Weights of a small class-conditioned image flow-matching model.
Model: moe top_k, num experts 8, width 256.
Training: adamw at rate 0.0011, batches of 256.
Rows from block 3 of a small class-conditioned image flow-matching model, named by matrix and row number. Rows with one number within an expert belong to one neuron, the router's apart. Each number is 500 + 40 x the weight over its row's rms, rounded and kept within 0 to 999. All counts start at 0. Numbers have three digits each.
After each expert's rows are labels from the 100 images, of 14848 (inputs lightly noised), where the router gives the expert most weight on average: "top examples" is what is common among them. Only what is clearly more common there than usual is listed. The data: Sentinel-2 satellite tiles (TerraMesh). In brackets: how many of the 100, against the usual share in percent.
# router: router (model.blocks.3.mlp.router.weight, 8x256), inputs 128-191
# up: expert up (model.blocks.3.mlp.up, 8x128x256), inputs 128-191
# down: expert down (model.blocks.3.mlp.down, 8x256x128, transposed), outputs 128-191

# expert 0
router.0:443473439491442534514440528522429513548480505406533519437478438435538453489509536445508474500433491551436451482539436437589453512501482497580547537477524478456487542506455488514471465490486549
up.4:472544482499478536507515464501510512465517483500542460483479438588517581470577636475460455541512567491546386560528519481508475424542520470471468553534490421523526563506491496479452445543495531
down.4:450463534482445464462484540500511465410555538516473463554524499483495596529511491547486478588455378394503530520482537508517591473511530462458518496484491576448451511524542442495511555487454493
up.5:476522506425517504464500557541468568500550506490480538459535492441508500472450496519465510559519460588492436494467482468517557494480520429539538502548442443531554510462487470478502528543506470
down.5:462438534492458515487538511507475546526497493495541535506501557491539531492509492442563551524499484542402461488445511437501517514481487480423522523589506534424521464521534510578544483557412524
up.6:497450442581521493577508472500485469515459587450543467482531482447510499485505548511493486460501562515521482529484527447521448598571529530431513485584549523544502529454503488525466467670531586
down.6:488467532516517507520565431447467481488534543441524439528610529457476475430458462465498378471506533581469540454505507453455565524535448483509482552457485494554430498483472469548548437575490485
up.7:535444447520459597506538572549532477513564462503542552521556447498531461586490515526561547508536495512410584500478481482534466486411514515531568574419530515500490519497480481538476521426492532
down.7:480470559452533493465459461467498501506412517488489433519526546516533507533564501523473463429537513600459538528556509561469499497431454536507509525488541563517439431444532541544511543438479526
up.8:489457555461465472448514482513517479544570397480433485506486519496514491462432607536451415441405567480546538445494518524429628523485501467449606567515464490505471538487450482484526504462498479
down.8:503520552528500517501497565529567477438511498455508501562500482455509507471467503533435498486439537508564500432523441503495475546538556492456536528501471531497510435491484465492520581432530524
up.9:503493519452532460422460613540507437531538475535382535507486503483528472469556589483484457478594478493599531466478486498530528468460552477555606555537564556494521509537471548492473470447560445
down.9:483469545501518485424532506421405460549566478512569480496500477480560478478529500535480544450563520468578456543457502456513518527552487471562576465502530451612501520437432448485504485510507449
up.10:538525535489518463427487502484470523465517534465492509491542433448531455437544452480488445494485589508477517541481489476478535604535490528531533470466527424424496422587483472509491554460524445
down.10:562520522409508530585497466499539493513561502455524514515544551502516456537512540477533411487436510557423494500416478582472464526483448532470566493527504493474510485540451479513524475482532523
up.11:505502521463486424537442520525478491465577516472519494523543515484515467479464526542473470482478547539491525410517522420481495556636504466478527461518534454544499517527440502503501503544579505
down.11:491392467479478480547508529495522452489498522488490475540421442514490480475508501548500471543483560487407487482435549561470436491522500554561517532517548591458557519396544490504502530591484489
up.12:526438543507516470536418455511511571492569509472532504576536426475491454509469494486423521448475536450508495491526484485505501462543501549508614515472514445461493514508473466506498534507515571
down.12:446545532456433534527488507492540501456466540513492476501521493465480542528442566515493396471438538551508508461615558534447416472435518552562495475439515488506487554551443515429546567523510554
up.13:457532484510521431466465494532503531488582394490496499489527455508475519477489569550517518560554537440544466505519540529511567480527514487522437527556585512525510518439522476462521479478452485
down.13:522488531497485540401499510493575517532568457560503511475516456535471535433507487501472552598550513503537518548510520467436495481524553498505477504558485484500569500402475507475499447426490447
up.14:479491557461521523514450439504491512526531465496505487530498471473476500503560528533547597507591528548617524522523484488547521495510535477465503537459459510508553477426506456489457496535518404
down.14:503443538541492522437531543539522513508507462454507557450480530429464425528478477512433495495478490441474491412513457551548560493463424550511517523482478475536445524559553526531478515431508499
top examples: water (96 vs 40.4); main land cover: water (90 vs 11.2)

# expert 4
router.4:539463509479534498590518472461427435574507513486556517457493499524511547480537537444441506498539495541494410480488514496519458476529532474556484499495507485456501459491451455501438499459423526
up.4:520454438508456419512500469567474486526488459484501488497497522575501517596457540504503474494540525481571474467460522494488475551526529497448540548581549488537470528378497493467485515558516547
down.4:468550507432493525506511546451503468508492449581567533488427445533550496422505458506521475610522474498558528506440534477479474519493508448509511420528473530458535451482499465439511488494534440
up.5:568437548535544469517454468510456530502492522588464511558501491482503524484483487479415553496564495446489503518480509513431492551554480520544592534519521525463557479405516453548494504541497511
down.5:529528470530494481475512596535557495471531459510543564481505474515516470459517548540623440456478487488483459564487502550501478491438482457502491517470487450475504530507474546488438489518455505
up.6:472506502473509467561432472597448506520610465560574507454499513462459487444481519513501405511485568534528469417536521448545447485490491516554465424467460522462480525505537518508460491508510534
down.6:517509501451398491489533503462468523522494515463486420520559517454471482530489489513527473445472436573508532492558479521471525498475527482524487499473516498538484474510487506483566567458479449
up.7:513457413515517546462483452439483432487467509509447502513518558492487545428442460436514491443537502549470461497504519480518494510466489553460480485438547562542474476412518415465477491534525407
down.7:530488552485489440472507508499463518440546435496480544519456449495484502551491501469568509570437465482497497479464551530533467413531503469515473490438417462463477555507500502479542488486524478
up.8:493441479561545385513538529505482589508463536425525554506505535518494468565449537503482483484500583522569503503481513458506470574486506508489550535454554426474484524536452511505530558492490496
down.8:519445503513493492583514540496514437514508530478493504513493512544444446509537543595518546511536514441453454504529409530455574481515524560485458431490466463466517431540497470471485518496510515
up.9:503501589443561379475535495536496541533469535513536474544521501532533510536532560503499438484522587587612542543471528489470510605512497515512497591474529467486522502544490460525557510445513439
down.9:476483470542499498538510549460533401478498560491521500469477534475486529425475499453549477537507444446466520493575442507436487447491508553514474487496439491412438433481504518537485546504484486
up.10:523548406526472485511506519485514510519459464455451528534562510512484579548453538477482576524465464486490497597520518511446471463431505506466531523511487416477466556525455628539542536447516530
down.10:524508437517440469480488515475560534475501510476508506490501496475469506439449486462496448474439504579531540483547487460495441464494517444463499509505502529500489568522529561508569513491560530
up.11:531502590508561481460491479505497571475512500543501484531513501484531502447545486520526476470598479470580521473523585495577568546542504479510534513455555555490606497526541442506520483466504444
down.11:512468479537452503631563425514495437582550491447555523536542446518481459538481556509566501529504501535504452525467367581517501498520467552475456509521467454542496535522416520452524475481466591
up.12:404496461531431434509496557579478453545523464407475464516539545515498461573446488534463494502527511482508481514520490503467516524488554458462516510566485454507431567455473514525428487549494572
down.12:504495536535480436486435527498481529426515449565566591491496498502468537455532490534476506512530501471445536505522566460443525512523541501533501555482435472498525462536493495439473519440480507
up.13:463506494488426479466451496570491476528508519517503486496502486479469454576463505445518525493485372495423509470566492490565550417567502474448491482477548486457465482525557504523457525556522551
down.13:519526546539520486462435398459501586508500486528428530556487525555495504467502474542482538476512440460549525483458583535488501573594531494530543466515519562462621455508524509420481505446501476
up.14:485507507507553474442506492514512567497530459544479515495505398550467434516510524445451574485510593564483430514481520482542581529515500513480471566562458492517550530456516452536482522490522522
down.14:424452469505553486547489438511522432532517510461567430478441514480521527535455558558475443463546488390496461514443570535550473431465412559540497494508540450455517409474564542464497492520518470
top examples: water (89 vs 40.4); main land cover: water (89 vs 11.2)

# expert 7
router.7:431459502522440484455464491455490485465525530450493485505531465455497432533449512511531471451409514547509445456545465455590505592520459477468501529538475542536469569434478511428527446497497484
up.4:484510526486488553574552481471500454527488560546497475536440552529519492512496492481481535521567557504481484513495492493483527490580462492521451487610520423497505452453546496485479508489486456
down.4:481498500465538558492529468522479497512520477462531511502543461458502466497515547507488465410464524466464513489474443475551546505499529488553464491560550514524464551522445514498443451505529530
up.5:595514529520522456564519500484516532508443482530528535535401464458589602474519491463506493526476469462534478506558530564519504497478484484564444463480553500524543435536443540541508485431539520
down.5:484538575498491558473550493531484573489462477512541467498540535551582419473518502506505496521418479505487542528537491526522542430581452449562486536549513438491503514553523559517488475444445493
up.6:601595468493523558492508478434515532523398494510534513450430533509543495454531480479549468470516491548533486467522522543474433461503491463469563499543576551437493452517494463562448537459566508
down.6:509490536575546532502484522509493459505459483434562482518477439525514496510614429570424498444589559538482524501453542486452528521496497571451515500485523559513453461538550435459454426515535461
up.7:527459449603518467452485432527478526557521575463426499480515520493523526514484526444433511524491574581512488443502501543469491465455448499513663484547533490462478566541475504466522475526518546
down.7:495442567467492515441452490469483473464577493403550488515535453468547437437512435500509474479538584433515532518480517504521508492494533488492517520484514454516548528475503479542516474497508505
up.8:517505508566493502432505478574501495519478485571517520434423568474564511455514508456589493474466532495472461546518497493546497516518484399490437467502489536484475514502529429505487474505540451
down.8:516503559526455551524473420468522477448517532479487460572557514512536467483551438559468501487492513573517490465560451412492520574533449478527501604497550567487508434580518451476474501476596456
up.9:562493502512505447529524535549483470525510504476544535486472503517375523492459478534488467553542480512484539503483509498496391553486548515457489516501547450458521460472436515543495562523498452
down.9:469499515563497550487459511457473531551515548485531516554542507459513487483514536495451504432488635493537510475469477458512487553474498545541539512502485551538451605460372497490508556480464551
up.10:522512530488505477437491540611492547560473501443497509460575499417559511480487482442453509546479540455498543505485533456527558507461520518461500538510511471497557595506464489521529516478500523
down.10:499516527522530448538513559466548513487530526508506543526417504513448506470526479456525464498519437520591556459481428484409476488534429496601517576554519489516423430491542536505464554527537511
up.11:567485513487527456576507503472488415529504445490526481490494498472527441430575479496461521504503482454460488519481480514463560509544472478499457510471487485529500440617469488549505511415459429
down.11:478567524545538535474453485500486524529498464438532454455562475516523489474569473486477476482451539559544463532527515429517545524507488430572502483548447511543454548492416510513572444502492486
up.12:526489520544506447519480521429490505541448538447544484466390471506528513475560497475571460473503501467499490553488520516462479473581500496459484556512598519546518520400425523496518534545503378
down.12:460536510537455530512547441598573487487441516474509525541484497580492565513443510472484526551543605456539475516520552499498427476407564455551540501520594431592479463479541484478487414605498574
up.13:509494527467525463493454553548489497622513481499503463489520491515458501516509473499512551458635464550564517606531513492487479510419545508534518480523481492525503461487470484508442509468512525
down.13:536487552441529428467445536484415485526550516514443450483506483541521468518551492498488518494466529475464446538498433482535463558503510516486579530506531476569560478512573472484519504532520493
up.14:538524473487545473556499517529506540564552535514520438529550459559371471479498448570508551452570470527493484542511517526462522533508540511485472470531466473552482514503488492481470532452499498
down.14:524570533491516475478444512446449477523565503461440458468536507529524487554497475506528467536523555507495471505453418441600469523504437431536583518491521506529477506503460477506483524451525492
top examples: built area (71 vs 37.5); crops (70 vs 38.8); main land cover: crops (45 vs 20.2)

# expert 3
router.3:433478493513435471479482492483531488516526564488467514484567489453486436513464531471541491481442557544513460470525500472511489535466514465482540542537531524488483570496466535456527497548556519
up.4:570511470571485516494519473507500481511483540468485538498516505523490533503472483601531431487533502535472493449515507514558499562510491519449470498480498488473491489497487570444428472362544476
down.4:492459510487515395439443498416542480530456473494495458501500496503544473477497522410476575507514510515485483548517476548437549452579459472464502482494545539504545532501485473505488553555483525
up.5:521384461457536543474582562521457558504435478450461465483529435510478522456513496467540491513510473542570399540496521510499496580533518507518530394498517507473509457528499494512520471450457424
down.5:538490489455471477493574427492509464424487532474472547549522487532494556522426532476530486459500550568485545506484511496552532511508491478443524526518530503508520479501567461483539486475555494
up.6:433525475528476523484509459525496458500497456501486471512624569509515522454468564489391431519478476505503503405465485452501531568544556370509539500473530452527493528564485471502482462547524515
down.6:552505433455608525514517546430541488500419526500540471530491487505500513490560476422489538497563457578515516475604566484513501512469462551550534500542540509558488507439560505479531577529471462
up.7:460460489508466491408516441582518570447482456461562517547521564465434462503492534531453489473445593527446527505439470455501493473530505520566584484522515511508510539494462541520536508494598503
down.7:479499394521558475586443569425478554526522483454517495533477566516468468520500479526553423483563501491467522559471452570517441480530501565453552511470482550533502461534555395514505435608517469
up.8:490442498457471479467495505480536547515574493487497583596503534519582522502460563508549584430557456532543513548543508461546476447516486507569482469529511480548479432549492508518565551440412619
down.8:519450506542537508502534517503381475531474434459459455462520448463456504471532517464467518545487503531477434529476439449470558483502448519438492536495472516495505531460476576511434481532419426
up.9:460550540460480476549537478476484406496489533559469510557536507463538537517482508441509474477468482496430619455469498589508496488574507536467538531460509512446587466527471564498565446482563491
down.9:470452479503501527442492523517506471505535517486516522514474539514543433472554461575501464522554522469520498534540585505502496485494501515489507492541464498549466479432489442482572540561419538
up.10:511491546475509469487493501506528502532570473491511530546503546458439518552457546562413415566468511465488481451535540545497588428515506479536514495453515453448418543531508500446547522429597481
down.10:516490505485500520554455461458455489523515467553471490450520478495528469526476548445524446419504466530449547499508418494519444464518447546521516518538435554501462516525482480570467498539441494
up.11:491473454534435418521408436565525521479472463516460542477498557508446506538454524445534542531552482486471505453524486486476467426515466534491509499468534566414485527533518530571487540538509530
down.11:475499519500478473545562569500500454492473516539458414517473567526532520498545539547432481520545572490456552506527519451464506517487469504411533544505514416534444546493484512441470443523513499
up.12:499432449447440440466546474489474498513495473476474460478530433461545427571524546469415522472524466511496503493454512485461583540538499484521505437517547430529491471477458459433411488477516523
down.12:455488521531514584458505528490501499481543454543459522595510531597432567526503448494502439504444461540445577489522462453483463447467545484519474547477536468473520444480583527521549583483519507
up.13:462516531469517407423502481465486452546526557452494474551527506446385468518457433531527543446431568437458534473451457519463496454527484532448530559492474468492467471537507553495441523492551548
down.13:537459433485503454494428539499570500439515462480523488493485524556526526508507573502508480480469541494522486518420586519511527542475561422570476481523511522440554458474534522545533553539492517
up.14:519492508537498497520490472428485523457515504505552474450462477494484526506497440541399495534500435526518569577481483464497462437533415509410512571518463482521492522431518513515529521484613540
down.14:521462564540467455490385485491488502488520483439578435511437451529525501483437500460508451551494578443589509538504446509504485481501452488460532568482534467525424479501487554486570505455474524
top examples: snow or ice (95 vs 20.6); main land cover: snow or ice (82 vs 14.6); flooded vegetation (26 vs 10.2)

# expert 5
router.5:460520440525539502524504545454501434527520506483469521451454506480497537531567520523475540553485423481490454561490427489478485449447537541492502482449470482538459497568484548445464464427414513
up.4:530500476457534547428465495528496480547470434465499501433448508494564573461518520548556399488480512435500507455495576503476563515533550469493495454482505596516574450545534475492550502485498412
down.4:510409484481512479531522485542495477534464558461464511519471460532503521438491516429482427423506492562532506544488432545536472442466503554475401537466455510498499499544503511512497542479516486
up.5:498537490398524470457507501533529474595554600498469512521569459466454477533476525478514516496500472500458508475495457494465570481457533550484519524509426544504463506481540506472508530471572496
down.5:514535505522536561540525501445447523494516475449530470561535522536485478536535521506499487569484536499502504437501540479515571462560496459513504406530533443447549442465466446456483495550438512
up.6:461444502485484487512495460515495474507588562502441516514555539496438451552486486493463561473616476487452471483503508496520549476532474466466471490509423541477509461481542508499518515561490463
down.6:515502454547497508535567478470508391546375488534442533542544482540546537532467604529600543476443548549459463508515578451558481575427446528477513545534530476514535563534413532510509487512517511
up.7:458511481430451475461435474452509536509562507504535448544515505528377520521493502563521512502617514505477487488512500496543386508437535516504524551557504461481528519410547443471527521544515453
down.7:510496507478459541448501503428536524475498425508487486470491425562474471545526461549474483476515551494475446525498566455534495528460525471528543498505529458492561532466466507456545455576517451
up.8:508498519486466494512454451474501523519495533493514522466495519507530518425516392433542443463435486535543507561562469540496482449506434539467459502504526511540552527569504500518581495454518492
down.8:473464536501528515514490497484527473549465466447480441488505501500436523559444545534531434438520524539539481477534496457456502445486574506510446520470480543426502504477568500480497552521592517
up.9:512462471474488474483435488532523552522505505458517494503555445497418476523453491452508445479456484560429566456536472498517486442429471535543507485409488522463459541571571512499506564554539549
down.9:528547554527486488468467525511529489517460440485576496506555511499507533514476505499494398523466532540482520475578507454549477453422540437580526474520485491507444550473486570541551515496514536
up.10:499490482494494510549545478505503446459467482532537558486453511465523509411536443575515456516493559487567462549500448543470503499474514491571469470318514502578536455560491483498507504512506464
down.10:541482473406549534491497512501502515499440499451447456441528551492546524440457547466539426451486459547552497489548549532468529458466476431505455503418484515464450485532512449564524507465496506
up.11:460537529456503534536455489490536487508551500517481588523508444435509556464456517446470453459455498562497530489569532456545467496547512463524484466521444487489523477485514431525588530548523523
down.11:504496494512406510433487508459516468492545554566422463454519526404457486509503431515490533510567543504497532540482500505474516566494491447451513528544423566523434568544546460436547505547555467
up.12:528546545436524446411470486525496530446518463444440508471484526484508493529488576530520447449474436471583476529464530502464532520468520499461573523403478562522502558591550442437534485485487520
down.12:471518419531493504539541487434505530511526529523563535522498503464476459514523465453528581549536497502488586531464446497512455499537457537525528478564504413520513475501513570547512559548462406
up.13:532486585554527463456414480482528576430483544570421481517511508517479546482536495475489523434521499439542548458504501455501566525582456531491550498496526549490517490552486518571620487491529394
down.13:441436435404506530553523492605517444560500545468516528532509481502555467486509582548518492505512505511454501533544455535487474495486551528501459461474563466522539490582440507488481440499486535
up.14:491479468551537536520541490491505380557440509497591561476446448507508482421589492607480438477511541465512449527483502510471514467512485500553449469418475457524545428538497455496524483465481466
down.14:518473450417516518465499507506467531509514552483422463518513555399471480511479523516492487436561474608566582526531425506491504489506453468461474515465496502472515543541482511469503506501573553
top examples: bare ground (63 vs 24.4); main land cover: bare ground (51 vs 5.1)

# expert 6
router.6:557522498507468506535512451475433496547533472483485536431411517459539510494511547487487493492516458518540466476500410488539507491523416533569449459496571506477523466557520469462499496426520454
up.4:508460501529536511515433499499542481407491566488506537571502488509464519413479473491493511521458487514504524471568505451548464490482492504498526495445511430489467467548470525494526602483533529
down.4:472512465483537544392445471506492502529468427520599507455521510478559499457468476536426481477500526499489514454481553466511501463505596495533526550482475550551502492444543551480485462453540498
up.5:485483457451525566518512505524525512494498554508511523514514514522504524548485565463521562423532529435536597455481539530586516593564552509440495566541592357505526501487460525522491455526558425
down.5:454523476488531451493505532433534509454474455530440491459506524500494517461509495523449450485538499563538468465540549451465523482489461424522574530454530481493423491454549473514564533499484538
up.6:467506482467544471505481528465491479453471498501522462525538479516531496467483470523507468525402478443556564489579489505463546484499468480484455472484389468581442516500506525546483498456475574
down.6:506480482574503463455525490488503533466451464439514524439530457415553512492534506490460519449486560531467532441478464481545507478499459523467565511515551555522507560548507521536569513459532512
up.7:531483475489563534532540497443541468465563497562462541538525433517450487464541499514471514539520516525483444529502533508495526566451538442459514541526507533516531523541510438554514552507553456
down.7:384488540512518505423427477484482570453493546571525574435422452519482514579524500576499539494518518526506474453449532544535475540511465460510553572515548504496488494532510552510517493489550460
up.8:497480540488498388477580471464528504549474418494490492465480508512507509465514512541493452512484487526534447587520535506463523491426535489548504437354518518567477501559499496475509480488394462
down.8:523518551526495471506463531547460504478459474496573511495565552485450495446520494513450523452517488566494534484517487440481497518504498446491518618461549489519490506542546391507431550472560526
up.9:513444548506562536478455492475540483489494519561457470584473465475481501465517471472460545514567480478512547507470475456478519485534494488470550513605501530429561421483494522503569532500545417
down.9:447543492520524514525530454575439522504503520545573583488489513504525467450481535545534499510518514451463509477478543471497505530467517467538532478518575478562506564467555526481488389490450566
up.10:508508553447532535471450483468462448416498490519497490455551445509520503520467508560507509531516490509501520533493532469494520533491511552486468529467472559504421463493537514520550454505459517
down.10:441573515478461432496460576484511548475524497469540390472488427465495547493436500517470471513500481552548466507537528427528478420478490497547513431545513540546479524519480519454481509504575596
up.11:487464509509516440542488529492512462505492496518490494474501486502565455399553530502479571501408538502518464512510512525514535536590478468471466511451489473559487518531396465557466481445453522
down.11:494558506553535508486568471511505456475431449450590512464564442483536473529550529534510480466457581520453461512530461494536538519532427519509518462505523456511509532521457483466567441486501473
up.12:478536525491583471519447508441508523446494467453453449444555394540503451507495496481451470512431499551504508535492527471526533501481474519436468516418435542470457452465560494501504475536469512
down.12:473501528482480498424478483529458491456485432421572480466511421470514526549462521508555489475487558525502483529473539456545482465502485506470511406562503499509446529460407473484481473567527527
up.13:511507529532553467547490483472508468518514499441550501513527506482543446417535463469520505521413485513533473494521478473505582528562470498474441510492510540527450469521381444493534447472475511
down.13:507541503554510516457540435530496494468450463419551532505578427461544454520540544581506494422440569518516478525491500446513568535549501462513520508531560519506509540531477544494547487491510485
up.14:514540539523473465581485502492526463504499473493458535542517455486546448523556519522521489471468522519529498483558526476494431501460546492551500504471567513530527524510425484493606525481501523
down.14:477539464498468524454423632520458503449543468452512449461547531483479553567475530497427519513556482429455547438595543473557494438482560505535442523497470508515528485488544475573447522462536369
top examples: snow or ice (90 vs 20.6); main land cover: snow or ice (87 vs 14.6)

# expert 2
router.2:477504475535451444447481508449521516472480485494412506437474543494490456518475549515515461489415494500535443482509539514546486524432487479511514467441514500531467531538471495493538489450521440
up.4:479473516501506423514545482523515552544492485527438534483525426452422542419467557518531547507462458523535436476483532480493501487510468403498444458502476489489501516533445549524488454412580541
down.4:527532486515501571524553504458478579494478517517502487472427461475512457530520468530581497523477537436401466538543539485448499540500495513484507479529581555546501561526473427477515451477566492
up.5:440479520407469473495505513524465474450527447453517500486495458441449493472496485534426560507540516470429528520468507409499528582567536558516475546539511560471513478488447550480485497557490441
down.5:464508504582530522474433448486533545505487487477547582512489477448513466434451530456604491547494529495423501568467450473509558488521510534501475455456511516501522453505467496541519612465454575
up.6:460550548447433434488505500520474478480471549587530520466552485518511497501533475508558466526515471504497465522533512505500533481478462473522413472464418511506509497520544443546475513570522496
down.6:563577474485541457502505448519494514461493514439413479448484452582475566512481505541526554599477485554476481491511513498466490482564525463540508502488464569460516515502398495438520440521462505
up.7:491490522453544559545471512434481464465466549530521494483456479534479550512486520465463492508554479443489515475498513428432402473517544531446520524546474526529558521454527512531455539517509464
down.7:489490520524528550427487526522461467463460434492532517501508424469485476529530543515510501473559570392499483543481564444462511503453545484410493505478486523543516540428468550480459481522534537
up.8:446523526474510523576459530489496429502498533499554482479512451522493537546488502440461492489464527552499512434572498480556433476515493551579509468517469467460477490477510482513484538494546523
down.8:534541530526541523448428490490551499525470494505525456481503496493506452469532426514492469577495428489383533514516503457498521525523548490580509478530495518514495460476501503505488526485426568
up.9:555549495425523470462578537515505530490450468499414495498556478544498480494420508448385487524460518453542508514529483499473498471454502488423472547502456433490496478517513495443503526437484451
down.9:483516538538571563467507459553428541497439497492462538510483531482547580556497467528605538478526554513523484466426522447473537536484488564517483508524509567494518470495489581560486557516486497
up.10:549509525569540547517498491506543506538499486491521477559508474534417520479469468529515538511460574564454498578475493521509493478468514513475555538520520497446502469492456448469594523518501439
down.10:589522504509553508566525498482472512439429476425438524462534454519452432452457478474520468573477507513492538562493549563545539447512490487555501529511519471418457473540486459484505520552492507
up.11:532487507510516482482435491568496516492523485485468489484530486449495491500444496424469494484483477449551529385551515467580547487625487468475557496476582474461523537483503473519584505523567451
down.11:465544513510497545503523569411487448492461436516487490470561542539418511524522553501547503514528469542477464578506530506448478505457484535484454462498405577518478488479485478505482556520423456
up.12:429531457552476442491458538510525460479559495504485507527606497481453467508456519552522489536423533505489449528528520402530522536473536451502499498589467538493464572464429499483518493549517527
down.12:501455463445497480506511508450537446551561542565494472500459592516470484518508511424471490526579483462474440499548496520467516476543494493484495436466472463501487417448551474489477533514455496
up.13:501469600496525452507569496511506532487493504513545476550515517488446465462510475509572506425534512440555405556564496510516511472510476504475470459570515499515478522536523508440501446608477448
down.13:501504480545470539465548459480489525451472515567506438469533447513473457532439487539464435559444520479499506482489473513540530432491487503537556426547504429582540501559495475490492463415514477
up.14:582487540433541447551473473483522499460495474501526501497490491511563570435501509473463514477502499582479515547539491483498460463550525506476471490491534377516512512530468518538504475410551554
down.14:558545541485502505443492552582486551445499406525582570455480487543578484444497418511501466484453499507481541542491462529569498458550514466515499464486526482536543554486528511482434393429523526
top examples: snow or ice (98 vs 20.6); main land cover: snow or ice (97 vs 14.6)

# expert 1
router.1:479466418514468489554435447481500464546506593475525551522475446458477553479530479498465537528484440593441465511495473507542461458495425525523505487488463521429476465526496492494440486462502530
up.4:482428470485432562490534532524520506516579458474487557601480565441463508521503520547580482502598537521470494511530507514522498538496546541567508523582583470478561521475536509468581509479471464
down.4:526514498544525483433515479419492506449472450446517502472520449437520487538568509559466481436525620528466475520491533439549493516478497487543572473497518477521489573538452493502592447491482518
up.5:512586534515529563497537480482500468537450478474532482439472485504535474493629487483486472442465532500474527443474454565519546500537503565475426551563455493579534481503481565547395456468467578
down.5:425461488476503461561578542506527508514505559543529523444479547435522469511421495509556581525560435446504470471526478511450497564572567474498433512473527542448499496494486473505484533513504484
up.6:445456479435472541449494483518465476530544532482514534478508522509505447514468458475530509460595546531426568413489483545539492467455501505474497520430473510536547606455511502513410495491508552
down.6:440482489505502528474516523479455445492433468517532516410527456479473519528538539573479543439501548502466456530519506531532477538490534527484476512446566491549543595556447551501595486454517521
up.7:464515462472479517483486490477508491501471475488500467485489459538403522500508487517543534580612484500473472526534500525465411444392502512498562500494483456451512498471517454477467529683473438
down.7:527465504528468496468512495466498502446445467506489496498519457485509499506500528545498496473534556578446413532553500434539439532466556467535529558467561439532488604516502535531566503528549510
up.8:526512523530566538508480537553481436534448487520477594588506484518495481559513531491536521500492442568517518414568541418539514455422532499433551524477544498480442573535495481522444532480491551
down.8:517522462501533634504500559451504524609453516506480480484522517414488442481497491454518479498508503510488474524554467535490566541438566536530486530473452477437513485425496572525441505517465549
up.9:534531521540487518480450489432525480511406439477490484464511406523463536516433549536445524522433498503486437539592488497509509507433486468449497532459476503469450501577465570520490509551570460
down.9:459533541561480518488553539442493435520522486513507464465524513537467520457514488425490511505495538561547456548528479433419499504484481547545498493530464438467451554470527396547526580523451515
up.10:542527496477599438521440458486480482450537468485480487511538469538528462440546498526484462524402478531630460512539495466505518527556504462488506500512464550521446480537368472528509551485480515
down.10:554527558506566502414472451480432523436421449475524429476550447465512502476513433498485458430470602514553475464511551531545559509547428513469497524461549549492438495564520493534530477467552458
up.11:522558483529516452500477521528502457521470515459524460452516503469540455467492505494490494557434502600530481495491507476488535529550480506447496460519507523509432472516437437554489464509455496
down.11:507527476545570492463515428500449494469459476431497512476533444429554500542530471532505474513476605581428470517478510417542521546511471501493560522544571507495501503522434484530599475520534506
up.12:480490527471485475482479525461485502432550541524490475544524542408521414550550539475519510414540502497507555422563505456549549494530494465455545495540538598566439555519518525478491483547525476
down.12:462478547527490541460548455439475486422481510479488519500530460429551499468477465537458473390494589494545526506493511444521531518529537544464534535493546523582479554534481531533599506500557495
up.13:515466509498490507494514494450503553484485540532501491490482525523489491481456500569465545520609597568523516520468512559412483561550446492522468520504509491507525455498526457528439538528440549
down.13:397518528451485507446461490486429563448527461571533517476536446449522464481433509479472505492499579492558549565518558475521482470486525486520549508514489451514471492490469548479494512475532526
up.14:518499462495517488525586485485517511559440476514561494480489437482483547487488568507564489538604520486487438536458484471421479530467500499580467528527537438543513502438439469551462536549431517
down.14:465471482480509571519433468540469569509561491475507460548480418476521505486451459525446589516503546486557606442435495488540422549506563517511557523546530454507546491509493562470538425521561491
top examples: trees (92 vs 58.5); main land cover: trees (79 vs 19.5)